config.toml
arch = "resnet"
model = "sound classifier"
dataset = "acted Russian speech (Dusha)"
train_examples = 26041
gain_aug_db = 6
noise_aug = 0.01
n_mels = 64
hop_length = 320
input = "log_mel"
spec_augment = false
win_length = 400
targets = ["emotion"]
num_classes = 4
norm = "batchnorm"
activation = "relu"
depths = [5, 5, 5]
kernel_size = 3
stem = "single"
avg_pool_shortcut = false
widths = [80, 128, 240]
mixing = "mixup"
loss = "cross_entropy"
init = "torch_default"
residual_init = "none"
optimizer = "adamw"
lr = 0.0017
beta1 = 0.8
beta2 = 0.999
eps = 1e-08
grad_clip = 0.5
magnitude_pruning = 0.7
steps = 22200
batch_size = 96
epochs = 81.8
lr_schedule = "cosine"
final_lr_fraction = 0.01
warmup_steps = 1110
weight_decay = 0.03
Rows from block 11, named by matrix and row number. Rows with one number belong to one channel. Each number is 128 + 32 x the weight over its row's rms, rounded and kept within 0 to 255. All counts start at 0. After the name is the row's rms in percent of the matrix's.
# convs0: first 3x3 conv (model.blocks.11.convs.0.weight, 240x240x3x3), inputs 162-167, a 3x3 kernel for each
# convs1: second 3x3 conv (model.blocks.11.convs.1.weight, 240x240x3x3, transposed), outputs 162-167, a 3x3 kernel for each
convs0.61 099 [150 128 128 128 155 128 128 128  88 204 128  61 128 128 128 128  91 128 128 128  79 182 128 128 213 128 128 128 128 128  68  67 128 128 128 158 128 128  56  56  73 128 128 128 128 128 128 128 128 128 128 178 128 128]
convs1.61 093 [186 169 128 128 128 128 128 128  71  66 128 128  86  77 128 128 128 128 128 128 128 128 128 128  67  90  78  47  60 128 128 128  89 128 181 128 128 128 128 128 128 128 189 153 128 128 128 128 128  89  61 184 128 128]
convs0.62 103 [ 92 128 128 128 128  86  77 128 128 128  51  19 128 128 128 192 128 128 128 128 128 128 128 128 128 178 193   0 128 128 128  79 128 187 128 128 128 128 193 128 128 128  76 128 128 128 128 128 163  68 128 128 128 128]
convs1.62 100 [204 197 128 128 128 128 128 128 128 128  77  73  92 128 128  77 128 128 128 185 128 128 189 216 128 128 128 200 156 200 128 128 128 128 128  60 128 128 128 128 128 197  59  42  19 128 128 171 128 128 128 192 168 128]
convs0.63 095 [128 128 128 128 128 128 128 128 150 154 128  97 157 128  76 128 128  47 128  82 128 128 128 128  27 128  64 149 128 128 128 128 128 200 186 128 128  27 128 166  70 128 175 173 128 128 128 157 128 128 128 170 128 128]
convs1.63 091 [128 128  32 128 128 128 128 128 128 128  96 128  84  94 128 128 128 128 128 128 128 128 128 128 128 128  87 103  89 128 128 128 128  65 101 128 128 180 128 128 128 128 128 128 128 128 128 128 128  66  78  10 128 128]
convs0.64 093 [128  45 128 128  59 128 204 128 128  77 101  49 128 128 128 128 128 167 128 128 128 128 128 128 128 128  89 128 128  60 156 128 128 128 128 128 190 128  56 169 128 128 128 173 128 128 128 128 128 128 128 128 128 128]
convs1.64 087 [128 128 128 128 128 128  97  78 128  80  14 128 128 128 128 128 128 128 128 128  70 128  17 128 206 128 128 128 128 128 128 128 128 128 128  50 128 128 128 128 128 128 160 128 149 128 128 128 128 128 128  77 128 128]
convs0.65 103 [ 21 128 128  37 149 128 128 128 128 128  94 128 128 128  32  89 128 128 128 194 128 128 161 128  83 128 113 179 128 128  43 128 128 128 153 128 171 128  64 128 128 128 128  99 128  90 128 128 128 128 128 128 128  96]
convs1.65 106 [128  47  59  71 128 128 150 128 128 172 179 177 128  65  67  94 128 128 128  94  96 128 128 201 128 128 128 128 128 128  31 128 128  82 128 128 128 128 128 128 128 128 146 128 128 128  59  90 128 128 128 128 128 128]
convs0.66 101 [128 128 128 128 128 128 175 128 128 128 128  67 128 128 128 203 128 156 128 128 128 128 128 128 172 128 128 128  90 128  34  87 128 128 128 128 128 128 128 128  55 128 128 128 128 128 128 128 128 128 128 194 128 128]
convs1.66 111 [128 128 128 104  98 128 128 128 128 128 128 128 128 128 128  84 128 128 128 128  15  89 128  53 128 128 128 128 128 128 128 128 128 128 128 128 106 128  96  65 109  59 128 101  57 128 210 197 128 128 128 128 128 128]
convs0.67 104 [128 128  60 128 128 128 128 128  75 128  96  94 128  91 128 128 128 128 160 128 128 128 128 107 128 128 128 128 128 128 128 128 128 176 128 181 128 128 128 169 128 128 128 128 128 128 128 128 128 128  58  54 128 168]
convs1.67 099 [128 128 128 128 128 128 170 128 128 100  86 128 188 128 128 128 128 128 176 101  42 128 128 128 128  95 128 205 128 128 128 128 128 128 128 128 128 128 148 209 189 128 103 128 128 128 128 192 128 128  78 128 128 128]
convs0.68 097 [ 60 128 156 128 128 128 128 128 185 128 128 128 128 128 128 202 128 200 128 128 175 128 128 171 128 128 188 177 128 128 128 128 128  87 128 128 128 128 106 128 100  69  88 128 128 128 128 128 128 128 128 154 128 165]
convs1.68 099 [128  82 164 128 128 166 128  93 128 128 128 157  68 128 189 128 128 128  54  73  93 128 128 128 128 158 169 128 163 128 128 128  59 128 128 128  92 128 128  58 128 128 128 128 128 160 168 128 128 128 128 128 128 128]
convs0.69 099 [128 128 128  80  67 128  89  56  64 151 128 128 173 128 178 201 128  81  56 128 128  84 128 128  66  68 128 128 128 128 128 128 128 128 197 128 128 128  71 165 128  89 128 167 128 128  72  61 182 128 128 128 128 128]
convs1.69 110 [128 128 192 128 128 184 128 128 128 128  25  35 128 128 218 128 128 162 128 128 128 128  96  65 128 128 128 128 128 109 128 128 153 128 128 128 128 128 128 128 128 128 128 128 128 188 183 169 128 128 128 128 128 128]
convs0.70 100 [181 128 128 162 151 128 128 128 128 128  46 128 190 128 128 159 128 128 128 128 205 128  46 128 128 128 128 128  94 128 128  74 128 171 153 193 128 128  47  96 128 197 128 128 128 128 161 128 184 128 128 128 128 128]
convs1.70 096 [128 128 128 128 128 128 128 174 226 128 128 128 224 128 128 128 128 176 210 128 128  58  98  65 128  38 128 128 128 128 128  76 128 128 128 128 128 128 128 128 128 128 128  97  69 128  69 128 128 128  28  75 128 128]
convs0.71 094 [128 128 128 128 128 128 128 128 128 128 128  83  47 128 128 128 128  59 128  81  67 128 128 128 128  94 128 128 128  60  57  90 128 128 128 128 220 128 128 128 128 128 193 128 128 128 128 128  94 128 184 128 128  97]
convs1.71 089 [128 100 128 128 128 128 128 128 128 128 104 128  71 128 128  31  27 128 128 128 128 128 128  64  90 128  77 202 128 128 210 128 128 128 128 128 128 128 128 128 128 128 128 128 128 128 128 128  43  47 194  72 128 128]
convs0.72 101 [128 128 128  99 128 163 128 128 128 128 128 172 160  95 128  75  85 128 171 128 128 156 128 128 128 128 128 128 128 128  49 128 182 115  42 128 128 147 128  33  68 128 128 128 165 128 128 128  62 128 128  59  86 128]
convs1.72 104 [128 128  73 128 128 128 128  74  26  78 128 128 128 159 128 128 128 164 128 128 128  75 128 128 128 128 128  93 128 128 128 128  67 128 128 145 128 128 171 128 128  93 228 255 214 128 128 128 128 128 128 128 128 128]
convs0.73 082 [128  51 128 128 128 128  87  99 128 203 128 128 128 128  81 128  96  86 128 128   4  32 128 128 128 128 128 128  81 128   0  57 128 128  31 128 128 128  34 128 128 128 227 170 209 128 128 128 128 128 128 128 128 128]
convs1.73 085 [128 128 128 128 128 128 128 128 128 128 128 128  69 128 187   5 128 128 128 128 128 128 128  89 128 128  94 128  40 128 128  73 128 128 128 128 128 128 128 128 128 128 128 128 128  81 128 128 128 128 128 128 128 128]
convs0.74 104 [184 128 191 174 128 128 209 128 128 156 128 128 128 128 128 128 128 174 128 128 128 128 128 128  96 128 184 128 166 128 128 128 128 128 128 128 169 128  92 128 128 128 128 128 156 128 159 128 128 227 128 128 128 128]
convs1.74 103 [ 87  98  88 104 128 128  85 101  74 128 128 167 128  95 128 128 108 128 128 128 128  96 128 128  81 128 102 128 128 128 165 128 128 128  61  81  91 105  95  93 128 128 128 128 128 128 128  92 128 128  93 128 128  84]
convs0.75 103 [ 78 128  48 128 128  50  53 128 128 128 184 162 128  60 128 128 128 200 128 128 168 128 128 128 128 128  69  78 128 128 181 105 128 128 128 128 128 128 202 128 128 128 171 170 128  74  46 128 128  49  77 128  45 128]
convs1.75 105 [128 128 208 143 128 128  72 128 128 128 128 155 128 128 128 128 128 128 128 128 128 128 128  77 128 159 153 128 166 128 128 128 229 128 128 128 128 128 128  59 128  96 128 128 128  88 128 184 128 128 128  51 128 128]
convs0.76 103 [128 128 128 128 170 128 128 128 128 173 177 128  83 128 128 128 128 128 128 128 128 128 128 191 128 105 128 128 128 128  83 128 128 188 166 128 128 128 128  62 128 128 128  84  76  91 109 128 128 128 128 128 187 156]
convs1.76 105 [128 128 128 128 128 128 128 128 154 128 128 128 128 128 128 128 168 128 128 128 128 196 128 128 128 128 128 128 128 128  80 128 128 128 128 128 191 159 172 195 128 128 128 128 128 178 171 128 128 128 128  93 128 128]
convs0.77 101 [ 80 128 194 128 128 128 128 128 128 128  94  47  73 128 128 206 128 128 128 128 128  90 128 167 128 128 128 128 206 128 211 128 128 219 128 228 166 128  54 128 128 128 128 195 128 128 128 128 200 163 178 170 128 128]
convs1.77 097 [ 76 128 128  58 128 128 128 128 167 128  82  64 128  51  81 128 128 128 128 128 128 128 151 155 128 128 128 128 128 190 128 128  98 128 186 128 128 166 128 128 128 128 128 170 167 128 128 128 128 128 128 128 128  46]
convs0.78 104 [ 79  86 128  93 128 128  91 128 128  52 128 128  84 128 128 128 128 128  59 128 128 103 128 128 128 128 128 206 128 128 191 197 128  86 128 128 167 128 175 128 128 128 128 128 193 128 128 128 147 128 128  97 128 128]
convs1.78 105 [128 128  94 128 128 128 128 128 128 128 128  72 145 128  99 128 128 128 180 128 206 175 174 128 193 159 156  66 128 128 128 128 128 128 175 201 128 128 128 128 155 128  88 128  97 128 128 128 128 128 128 128  75 128]
convs0.79 099 [ 69 128 128 128 128 128 193  42 128 128 100 128 128 128 128 171 128 190 128 128 128  75  90 161 128 221 175 128 128 128 128 128 182 183 128 196 128 196 128 128 128 180 128  92  94 128 128 128  59 128 128 128  87 128]
convs1.79 094 [128 128 128 128 128 128 128 128 128 128  63  33 128 128 128 128 128 128 128 128 128 193 168 224 175 156 163 128 128 128 128 128  61 128 128 128  74 128 128  17 128 128 128 128 128 128  65 128 177 128 128 128 128 128]
convs0.80 101 [128 128  77 128 168  73  68 128  12  95 128 201  64 128 190  74  23 128 189 128 128 224 128  90 128 128 128  44  80 128 128 128 128 153 128 128 156 103 128 128 128 156 128 128  89 128 128 128 128 128 128 202 128 175]
convs1.80 112 [128 128 128 128 128 128 128 208 171 128  96  96 128  88 128 128 128  76 128 128 128 128 128  52 128 128 128  74 128 128 128 128 128 128 128 149 128 128 128 101  86  74 162 128 183 128 160 128  83  92  59 184 180 128]
convs0.81 103 [128 213 183 128 128 128 128  96  76 128 128 128 128 128 128 128 128 128 128 128 128 101 128  91 128 128 128 128 128  14 128  77 128 128 128 128 128 128  41 159 128 128 128 201 128 128  40 128 128 106 128 128 128  62]
convs1.81 114 [ 84 102 128 128 128 128 128 128 128  33  85 128 128 128 128 128 128 128 128 128 128 177 128 209 128  44 128 128 128  69 128 128 128 128 128 128 128 128 163 128 128 128 162 128 128 128  72 128 104  81 128 128 128 168]
convs0.82 096 [128 128 128 128 166 128 128 128 128 204 128 128 173 128 128 192 128 128 128 128 128 176  34 128 128  88 128 128 128 128  93 128 128 128 167 128 128 128 128  46 128 128 128 128 128 128 128 128 128 198 128 157 128 128]
convs1.82 096 [128 128 128 128  68 128 128 155 128 128 128 128 128 128 128 128 128 128 128  67  47 128 128 128 128 128 128 103  19  96 178 128 128 128 128 128 128 128 128 128 128  68 205 128 128 196 198 128 128 128 128 128 128 128]
convs0.83 093 [128 128 128  73 128 128  35  28 128  83 128 104 128 128 128 128 128  37 128 128 128 128 128 128 128 128 128 128 128 128 128 128  67  82 128 128 128 128 128 128 200 128 128 170 186 128 128 128 128  92  46 128  40 128]
convs1.83 089 [128 128 128 128 128 128 128 128 168 128 128 128 128 100 128  41  65  82 128 122  99 128 128  76 128 128 128 128 128 128 128 128 128 128 128 128 128 200 156 128 128 128 128 128 128 128 128 128  79 128 128 128 128 128]
convs0.84 099 [128 128 128 128 128 128 128 128 128 128  54  68 128 128 128 170 128 128  66  88 128 128 128 128 128  40 128  75  95 128 128 128 128 128 128 128 128 180 183  98 128 128 128 128 159 128 128 128 174 128 178 128 128 167]
convs1.84 104 [128 128 128 128 128 162 233 158 128 128 100 128 128 184 156 128 179 128 174 128 195 128 128 128 128 128 128 128  56 128 128 128 128 128 128 128 128 128 128 128 128 128 128 128 217 128 128 176 173 128 161 128 128 128]
convs0.85 096 [128 128 128 128 128 128 179 128 128 161 128 106 128 128 128 177 238 255 128 128 172 128 128 198 128 128 128 128 128 171 128 155 128 128 128 128 128 128 128 128 128  80 128 128  51 128 128 128 205 128 181 252 128 128]
convs1.85 087 [128 128 128 128 128 128 128 128 128  34  38 128 128  81 128 128 128 128 128 128 185 128 176 128 128 128 128  67 128 128 128 128  44 128 128 128 128 128  70 128 128 128 158 128 128 128 128 255 128  87 128 128  20  49]
convs0.86 105 [128 128 128  77 128 128  59  56 128  79  37 128 128  85 128  99  25 128 128 128 128 128 128 128 128 128 209 128  86 128 174 128 128 128 128 128 128 128 128 162 128 128 151 176 128 128 128 128 128  12  59 128 128 128]
convs1.86 103 [128 128 128 128 128 128 128 128 128  11  88 151 128 128 146   6  43  62 189 146 128 128 128 128 175 162 128  86 128 128 128 128  66 128 128 128 162 197 128 128 128 128 186 156 180  72 128 161 128 128 128 128 128 128]
convs0.87 103 [128  47 128  75 128 128 128 128 128 181 128 205 128 128  98  76 128 128 128  40  66 128 203 174 179 128 128 128 128 128  54 128 128  79  88  98 128 128 128 128 128 128 128  55 128 102 128  62  81 128 128 128 128 128]
convs1.87 102 [128 128  41 200 159 200 128 128 163  54 128 220  97 128 146  78  91 128 161 128  50 128  76  63 128 128 128  94 101 128 128 128  58 128 128 128 128 128 151 128 128 128 207 128 128  93  97 128 128 128 128  77 128 128]
convs0.88 099 [128 128  30 128 128 128 128 128 128 128 128 128  64  49  94 128 128 162 128 128 128 128 128 128 128 128 128  74 128  64  82 128  91 128 128 128 128 128 191  56 128 128  41  66 128  79 128  68 128 162 128  35 128 128]
convs1.88 104 [128  67 128 128 128  83 128 128 170  45 128 128 128 128 128 128 128 128 128 128 128 128 128 128 128  97  90  25  79 128  70 106 128 128 100 100 171 168 239 188 128 186 128 128 128 128 128 128 128 128 128  71 128 128]
convs0.89 098 [210 128 128 128  94  72 128 128  77 128 128 166 193 128 128 128 181 128 103 128 128  78  74 128 128 128 203 128  95 205 169 128 128 159 128 128 128 128 128 128 128 128 128 128 128 219 128 184 128 128 128 128 128 128]
convs1.89 107 [128 197 128 128 128 128 128 128 128 128 128 128 128 128 182 128 128 162  50 128 182 103 128  56 128 128 128 128 183 128 171 224  73 128 128 128 128 128 128 128 128 128  67   1  69 128 128 128 208 128 128 225 171 128]
convs0.90 107 [128 128 176 201 128 128 167 128 128 128 128  78 128  56 128 157 194 177 128 128 128 128 128 111 128 128 128 128 128 128 128 101 128 188 128  71 128  66 128 128 128 128 128 128 128 128 128  90 128 128 128 214 158 128]
convs1.90 112 [128 128  93 128 128 128 128 128 128 128 128 128 128 128 128 128 144 128 143  84  73 169 166  93 128 128 128 128 128 128 154 128 128  69  50 128 128 128 128 128 128 128 128 128  83 186 154 182  58 128  36 128 128  78]
convs0.91 091 [128 128 128 128 128 128 128 128 128 172 128  72 128  72  36 128 128 128 128 128 128 175 128 128 128 128  76 128 128 128 128 128 128 200 233 229 128 128  66  69 128 183 128 128 128 128  95 128 128 128 128 128 228 175]
convs1.91 090 [128 128 128 128 128  35 128 128 153  86 128 128 128 128 197 128 128 128  73  87 128 128 128 100  90  97  81  40 128  44 128 128 128  70 128  73 128 128 128 224 193 128 128 128 128 128 128 128 128 128 128 128  76 128]
convs0.92 087 [128 128 128 128 128 128 128  39 128 128 128 128 128 128 128 176 128 128 128 128 128  77  11 128 128 128 128 128 128  84 128 128 128 220 200 128 128 176 161 128 128 128 128 128  52  58  37 128 128  79  56 180 128 128]
convs1.92 086 [128 178 128 197 180 194 128 232 209 128  74  53 128 128 128 128  75  92 128 128 128 195 152 128 128 128 128  64  74 128 128 128 128 128 128 128 128 128 128 128 128 128 128 128 128 128 128 128 128 128 128 172 128  80]
convs0.93 105 [128 128 189 128 128 128  86  55 128 171 159 128 128 153 128 128 128  98 128 173 128 193 128 128 128 128 128 128 128 128 128 128 128 128 160 128 128 128 128 174 207 128 128 128 193 128 189 128 128 128 128 128 128 128]
convs1.93 102 [128 128 128 168 128 128 128 128   7 128 128  81 144 168 182  87 128  60 128 128 128 150 175 128 128 128 128 128 128  83 223 128 128  98 128 128  80 128 128 128 128 198 224 183 192 128  84 128 128  68 128 232 199 128]
convs0.94 092 [128 128 128 128 128 128 226 128  72 167 128 128 128 128 128 128 128 128 128  64  53 128 128 128 128 128 128 128 128 128 128  99  77 191 189 194  15  37  66  63 128  98 128 168 128 128 128 128 128 128 128 128 128 168]
convs1.94 091 [128 128 128 128 128 128 128 128 128 128 197 190  78 128 128  72 128 128 128 128 168  85 128  91 128 128 128   0  14  32 128 128 128  39 128 128 128 128 169 128 128  90 128 128 128 128 128 128 128 128 128 128 128 128]
convs0.95 098 [128 128 128  64 128 128  86 128 128 128 128  90 128 128 128 128 176 200 128 128  61 128 128 128 128 128 128 128 128  96 128 128 128 128 128 128 128 128 128 128 128 128 128 177 128 168 128 128 128 158 128 128 128 128]
convs1.95 100 [128 128  88 128 128  74  71 128 128 128 128 128 128 128 128 159 201 128 101  87 128 195 128 128 218 128 128 128 128 128 128 128  95 128 128 167 128 128 100 128 128  84 128 166 190 128 164 128 128 128  94 128 128 128]
convs0.96 097 [  4 128 128 128 128 182 128 128 128 128 128 128 128 128  84 128 162 128 128 185 128 128 128 128 105  33 128 128 128 128 128 128 115 247 153 128 128 128 128  65  92 128 185 128 128 128 128 128 128  76 128 214 179 128]
convs1.96 089 [219 128 128 128 128 128 128 128 128 128 128 128 128 128 128 128 128 128 128 128 128 172 192 128 128  70 128  64  86 128 128 128 128 128 128 128 128 128 128 128 128 128 128 128 128 168 128 128 128 128 128  56 128 128]
convs0.97 091 [ 70 128  62 128  60  72 128 128 128 128 128  96 128  66  61 128 195 128 128 128 196 128 128 218 128 128 128 128 128  75 128  87  31 208 195 128 128 128 128 128 128 128 220 128 128 128  64 128 128 128 128 128 128 128]
convs1.97 091 [128 128 128 128 156 158 168 205 204 128  87 128  62  81 128  15  25 128 128 128 185 128 128 128 128 128 128 128  91 128 128 128 128 128 128 128 128 194 128 128 128 128 128 128 128 128 128  93  69 128 128 128 128 128]
convs0.98 099 [128 128  69 188 128  98 128 128 128 128 128 128 128 128 128 128 128 211 128 128  89 128 128 128  97 128  82 128 128 128  87 128 128 128 128 128 177 201 155  82  66 128 128 128  67 128 128 197 128 128 128  80 128 128]
convs1.98 096 [ 85  58 128 128 128 128 128  67  72 128 128 128 128  33 128 128  50 128 128 171 128 229 180 212 128 128 128  90 128 128  58 128 128 128  40  59 128 128 170 154 128 208 128 128 230 106 128 128 128 128  66 128 128 128]
convs0.99 092 [128  57 128 128 128  30  54  58 128 128 128 128 176 128 128 197 181 128 128 128  43 128 128 128  68 128 128 128 128 128  97 128 128 128 128 128 159 128  35 128 128 128 128  64 128 128 128 128 128  67 128  51 128 128]
convs1.99 099 [128 175 128 128 168 181 128 128 128 160 153 155 128 128 128 128 128 128  23 128 128 128 128 128 170 154 174 170 128 158 128 128 128 128 128 128 128 128 128 128 128 128 128 128 128  91 128  96 167 128 157 184 128 128]
convs0.100 091 [128 128 128 128 128 128  91  68  79 128 128 128  33 128 128  35  93  82 154 128  78 162 128 128 128 128 128 128 128 128  96  76 128  80  70 128 128  90 128 202 128 128 174 167 201 128 187 128 128 128 128 128  92  87]
convs1.100 086 [164 128 128 128 128 128 128 128 128  62  27  55   0   0 128   0   0  91 128 128 128 128  70 128 128 128  92 128 128 128  97 128 128 128 128  94 128 128 128 128 128 128 128 128 128 128 128 156 128  94 128 104 128 128]
convs0.101 102 [217 128 128 128 128 164 128 128 177 181 169 128 199 128  80 128 128 128 203 195 128 147 128 168 128 162 128 128 128 178 128 170  81  91 128 165 128 128 172 185 128 128 157 209 218 128 128 128  49 128  67  86 128 128]
convs1.101 095 [ 24 128  82 128 128 128  74  83  94 128 128 128 128 128 128 128 128 128  72 128 128 128 128 128 128 128 128 128 128 128 128 128 128  78  78 128 185 128 128 128 128 128 174 128 128 128 128 128 128 128 128 128  92  94]
convs0.102 098 [128 128 128 128  98 128 188 128 128 128 128  92 128 128 128 128 128 128  84 128 128 128 128 128 128  92 128 128 128 128 128 128 128 157 128 189  59  53 128 128 128  88 128 128 128 128 128 179 155 128 128 164 128 128]
convs1.102 077 [128 128 128 128 128 128 128 128 128  20  83 128 128 128 128  64 128 128 128 128 128 128 204 188 128 128 128 128 128 128 128 128 128 128 128 128 156 128 128 128 128 128 193 128 128 128 184 207 128 128  87 128 128  32]
convs0.103 101 [ 22 128  63 128 128 128 128 128 195 128 128 128 169 128 128 128 128 128 128  95 128 175 164 183 173 128 128 128 128 128 128 128 128 153 155 128 128 128 128 128 128 128 163 128 128 128 128 128 128 128 128 128 128 128]
convs1.103 090 [128 128  70 128 101  41 128 128 128 128 128 128 128 128 128 128 128 128 128 128 128 128 128 128 128 128 128 128 128 128  78 128 157  83 128  92 179 128 180 128 128 128 128  62 128 128 174 128 103 128 128  26 128  68]
convs0.104 104 [ 88 128 164 128 128 128  73 128 128 128 128 128  37 128 128  87 128 128 128 128 128 128 128 128 221 201 128 128 128 128 128  78 128 128 128 128 247 234 128  79  60  73 128  96 128 128 209 128 128 128 128 128 128 128]
convs1.104 115 [128 128 128 128 128 128 128 128 156 128 161 162  75 128 128  97 128 128  61 166 172 128 128 128 128 128 128 128 151 128 128 128 165 193 187 128 169 128 187 128 128 128 197 181 128  86 128 128 128 102 128 128 128 128]
convs0.105 097 [128 128 128 128 128 128 128 128 128  77  92 128  83 128 128 128 128 128 128 128 128 128 128 128  76 128  49 128 174 128 128 128 128 128 128 128 128 128  45 128 128 128 128 197  96 128 146 183 128  84  90 128 128 128]
convs1.105 094 [176 128 172 170 128 128 128 128 128 128 128 128 128 128  99  31  10 128 128  50  51 128 128  73 128  52 128 177 184 128 128 128 128 128 128 128 128 128 168  24  23 128 128  66  95 128 128 128 128  54 128 128 109 128]
convs0.106 096 [ 37 128 128 128 128 128 128 128  94 147 128 128 184 128 128 189 128 128 128 128 128 128 128 128  55  29  41 128 128 128 128 128 128 190 173 176 128  82  40  80 128  75 128 128 128 128 128 128 128 128 128 167 128 128]
convs1.106 090 [128 128 185 128 128 128 128 128 128 128 128 128 128 128 128  62 128 128 128 128 128 128 128  55 128  70  87  35  41 128 128  80 128  39 128 128 128 128 128 128 128 128 128 128 128 199 208 128 128 128 128 128 128 128]
convs0.107 097 [128 128 128 128 128  61 128 128 128 128 128 128 128  61 184 128 128 128 128 128 128 128 128 128 168 128 128 128 168 128 128  59 128 128 128 216 199 128 194 178 128  80  89 128 128 128 128 128 191 128 128  63  89 146]
convs1.107 111 [128 128 128  93 128 128 128 128 128  79 128 128 128 128 128  94  91 128 128 128 128 128 128 128  86 128 128 128 151 128 104 128 128 128 128 128 128 128 128 128 158 128 128 128  55 128 128 128 128 128 128  44 128 128]
convs0.108 099 [128  68 128 128 128 128 128 184 128 128 128 128 179 128 128 160 128 211 128 128 160 128 128 128  34 128 128 128 128 128 128 128 128 128 128 128 128 128 128 105 128  96 103 128 128 128 128 128 128 128 128  63 128 173]
convs1.108 094 [128 128  61 128 128  65 128 128 128 128 128 128 128  44 128 128 128 128 128 128 184  95 128 128 128 128 128 128 128 197 128 128 128 128 128 128 255 128 128 171 128  92 128 128 128 128 189  62 128 128  32 128  38  33]
convs0.109 100 [ 66 128 128 128 160 128 190 128 128 128 128 106 128 128  61  61  63  63 128 128 128 128 128 128 128 128 128 178 128 128 128 128 128 178 128 193 128 128  78  17 128 128 128 128 182 128 128 128  95 128 128 128 128 128]
convs1.109 089 [128 128 205 128 128 128 128  79 128 128 128 201  90 128  81  66 128 128 128 128 128  38  51  68  92  23   0  46  76  45 128 128 128  46 128 128 128 128 179 128 128  96 128 128  67 128 196 128 128 128 128 128 128 128]
convs0.110 090 [128 128 128 194 128 227 128 128 128  73 128 128 128 128 202 128 128 128 190 185  57 128  73 128 128 128 128 128 128  44 128 128  59 128 182 184 128 128  89  74 128 128 128 128 172 189 128 217 128 128  75 167 128 128]
convs1.110 085 [ 99  41 128 128 128 128 169 164 128 153 128 193 128 128 183 128  63 128 128 128   6 128 128 128 128 128 128 128 218 128 128 128 128 128 128 128 128 128 128 128 128 128 128 128  67 128 128 128 128 128 128 128 128 128]
convs0.111 104 [128 128  77 128 128  74  63 128 176 112 128 128  57 128 128 128 128 128 128 128 128 128 128 128 128 128 128 128 128  88 128 128 128 156 178 179 128 128 128 128  89 128 128 100 128 182 128 128 128 128 162 177 188 184]
convs1.111 108 [162 128 128 156 156 164 152 201 168 128 128  87 128 128 128 142 190 245 128 107  65 128 128 128 128 128 163 128 128 159 175 128 128 128 181 170 128 128 128  97 128 128   8  44  34 128 128 128 128 179 128 128  70 128]
convs0.112 110 [128 192 176 128 164 128 213 128 101 128 128 101 128 128  80  59 128  60 178 128 162 128 128 128 128  88  86  73  93 128 128 128 128 172 172 128 168  99 128 107 128 128 128 128 128 128 128 157 128 128 128 128 128 102]
convs1.112 118 [128  60 128 149 169 128 209 206 167 128 167 200 128 128 167 128 128 128 128  92 128 128 102  53 128 128 128 192 128 128 128 128 128  68 128 128 203 180 166 128 154 128  84 128  67 128 128 128  79  87 128 128 128  72]
convs0.113 104 [128 128 128  90 128 128 128 128 128 128 128 170 128  83 128 128 128 128  68 128 128 128 128 128 128 180  79 128 128 164 165 128 128  89 128 156 128 128 200 128 128 100 128 128 128  62  72 128 162 187 128 128 128 128]
convs1.113 106 [128 128 176 128  96  80 128 128 128 128 128  63 128 105  66 128 128 128  74 128  95 128  76  69 128 128  62 128 128  70  57 128 128 193 215 128  61 128 128 128 128 128 128 128 128 128 128 173 128 128 128 128 128  88]
convs0.114 096 [128 128 128 128 128 161 128 185 162 128 128 128 128 128 157 128 128 204 128 185 128 128 128  81 128 128 128 128 128 238 128 128 173  85 128 128 173 128 182 217 128 128 255 128 227 128 128 128 128 128 128 128 128 161]
convs1.114 095 [128 128 128 128 128 128 128 128  54 128 128 128  72 128 128 128 128 212  45 128 128  98 128 128 128 128 218 128 128 128 175 128 128 128 128 128  67  91  91  67  95 128 128 128 146 117 128 128 128 128 128 128  28 128]
convs0.115 091 [128 128 128 128 128  90 128 128  98 128 128  94 128 128 128 128 194 128  42 128 128   7  81 128 128 128 128 128 128 128 128 128  72 128 128 128  85 128 128 128 155 128 173 183 128 128 128 128 128 128 128 128  94 128]
convs1.115 089 [128 241 247 176 170 128 128 159 161 128  45  51  76  98 128 104 128 128 128 128 128 128 128 128 128 128 128 128 128 215 128 128 128 128 128 194 128 128 128 128 128 128 128 128 128 128 202 230 128 151 188 159 128 128]
convs0.116 106 [165 128 128 163 128 167 128 128 128 128 128 128 128 184 176  91  64 128 128 128 128 128 128  67 128 128 128 128  55 128 215 159 155 128 128 196 128 128  44 128 128 128 128 128 128 128 128 128 128 128 128 178 168 128]
convs1.116 114 [150 166 128 128  82 128  33 128 128 128 128  94 128 128 128 128 128 185 193 169 128 128 128 128  99 128 128 128 128 128 128 183 128  98 112 128 166 163 128  73 128 128 128 128 128 128 128 128  78 128 128 128 128 128]
convs0.117 108 [128 128 128 128  94 128 173 128 163 128  81  83 128 128 166 241 128 173 128 128 128 128 181 180  64  78  72 158 128 128 128 128 128 187 204 167 160 172 187  81 128 128 128 100 128  67 128 128 128 128 128 128 128 202]
convs1.117 109 [100 128  82 128 128  63 128 128 128 128 128 128 163 128 128 128 128 173 128 128 128 128 153 184 128 106  82 160 128 128 128 128 128 174 128 128 128 128 128  90  99  56 128 128 128 128 128 128 128 113 128 128 128  74]
convs0.118 095 [128 128 128 128 188 128  58 128 128  55  68 128 128 128 128 128 128 128 128 128  65 128 128 128 128 128 149 172 128 128 180 128  70 128 128 128 128 128  58 128 128   0 128  85 128 128 128 188 170 128 128 128 128 128]
convs1.118 089 [128 128 128 128 128 128 229 225 175 161 128 128 128 128 128 128 128 195 128 128 128 128 128 128 128 128 128 128 221 171 128 128 128 128 128 162 128 177 128 128 128 128 128 183 128 128 128 128 128 128 128 128 128 128]
convs0.119 101 [128 128 128  72 128 128 128  66 128  23  53 128  11 128 128 128  90  61 208 128 128 179 128 128 128  63 128 128 128 128 128 128 160  67 128 159 169 128 213 128 128  88 128 128 128 128 171 156 191 128 128 128  80  77]
convs1.119 098 [203 128 128 128  83  72  60  26  81 128 159 128   7 128 128  15  42 128 128 128  70  90 128 128 128 128 128 128 128 128  43 128 128 128 128  93 128 128 128 128 128 128 128 128 128 128 128 191  93  91 128  81 128 128]
convs0.120 091 [ 94 128  80 128 128  48 128 128 128  58 128 128 128 128 128 128 222 128 198 128  33 128 128  38 193 128 128 128  68  64  83 128  47 156 128 128 128 128 128 128 128 187 128 168 186 128 128  85 128 128 128 169 128 128]
convs1.120 089 [ 64 128 128 128 128 128 174 128 128 178 160 128 128 128 207  39 128 128 128 128  64  66  37 128 128 128 128 128 128 128 214 128 156 128 187 255 128 128 128 128 128  69 199 128  96 128 128 128 128  67 128 180 128 158]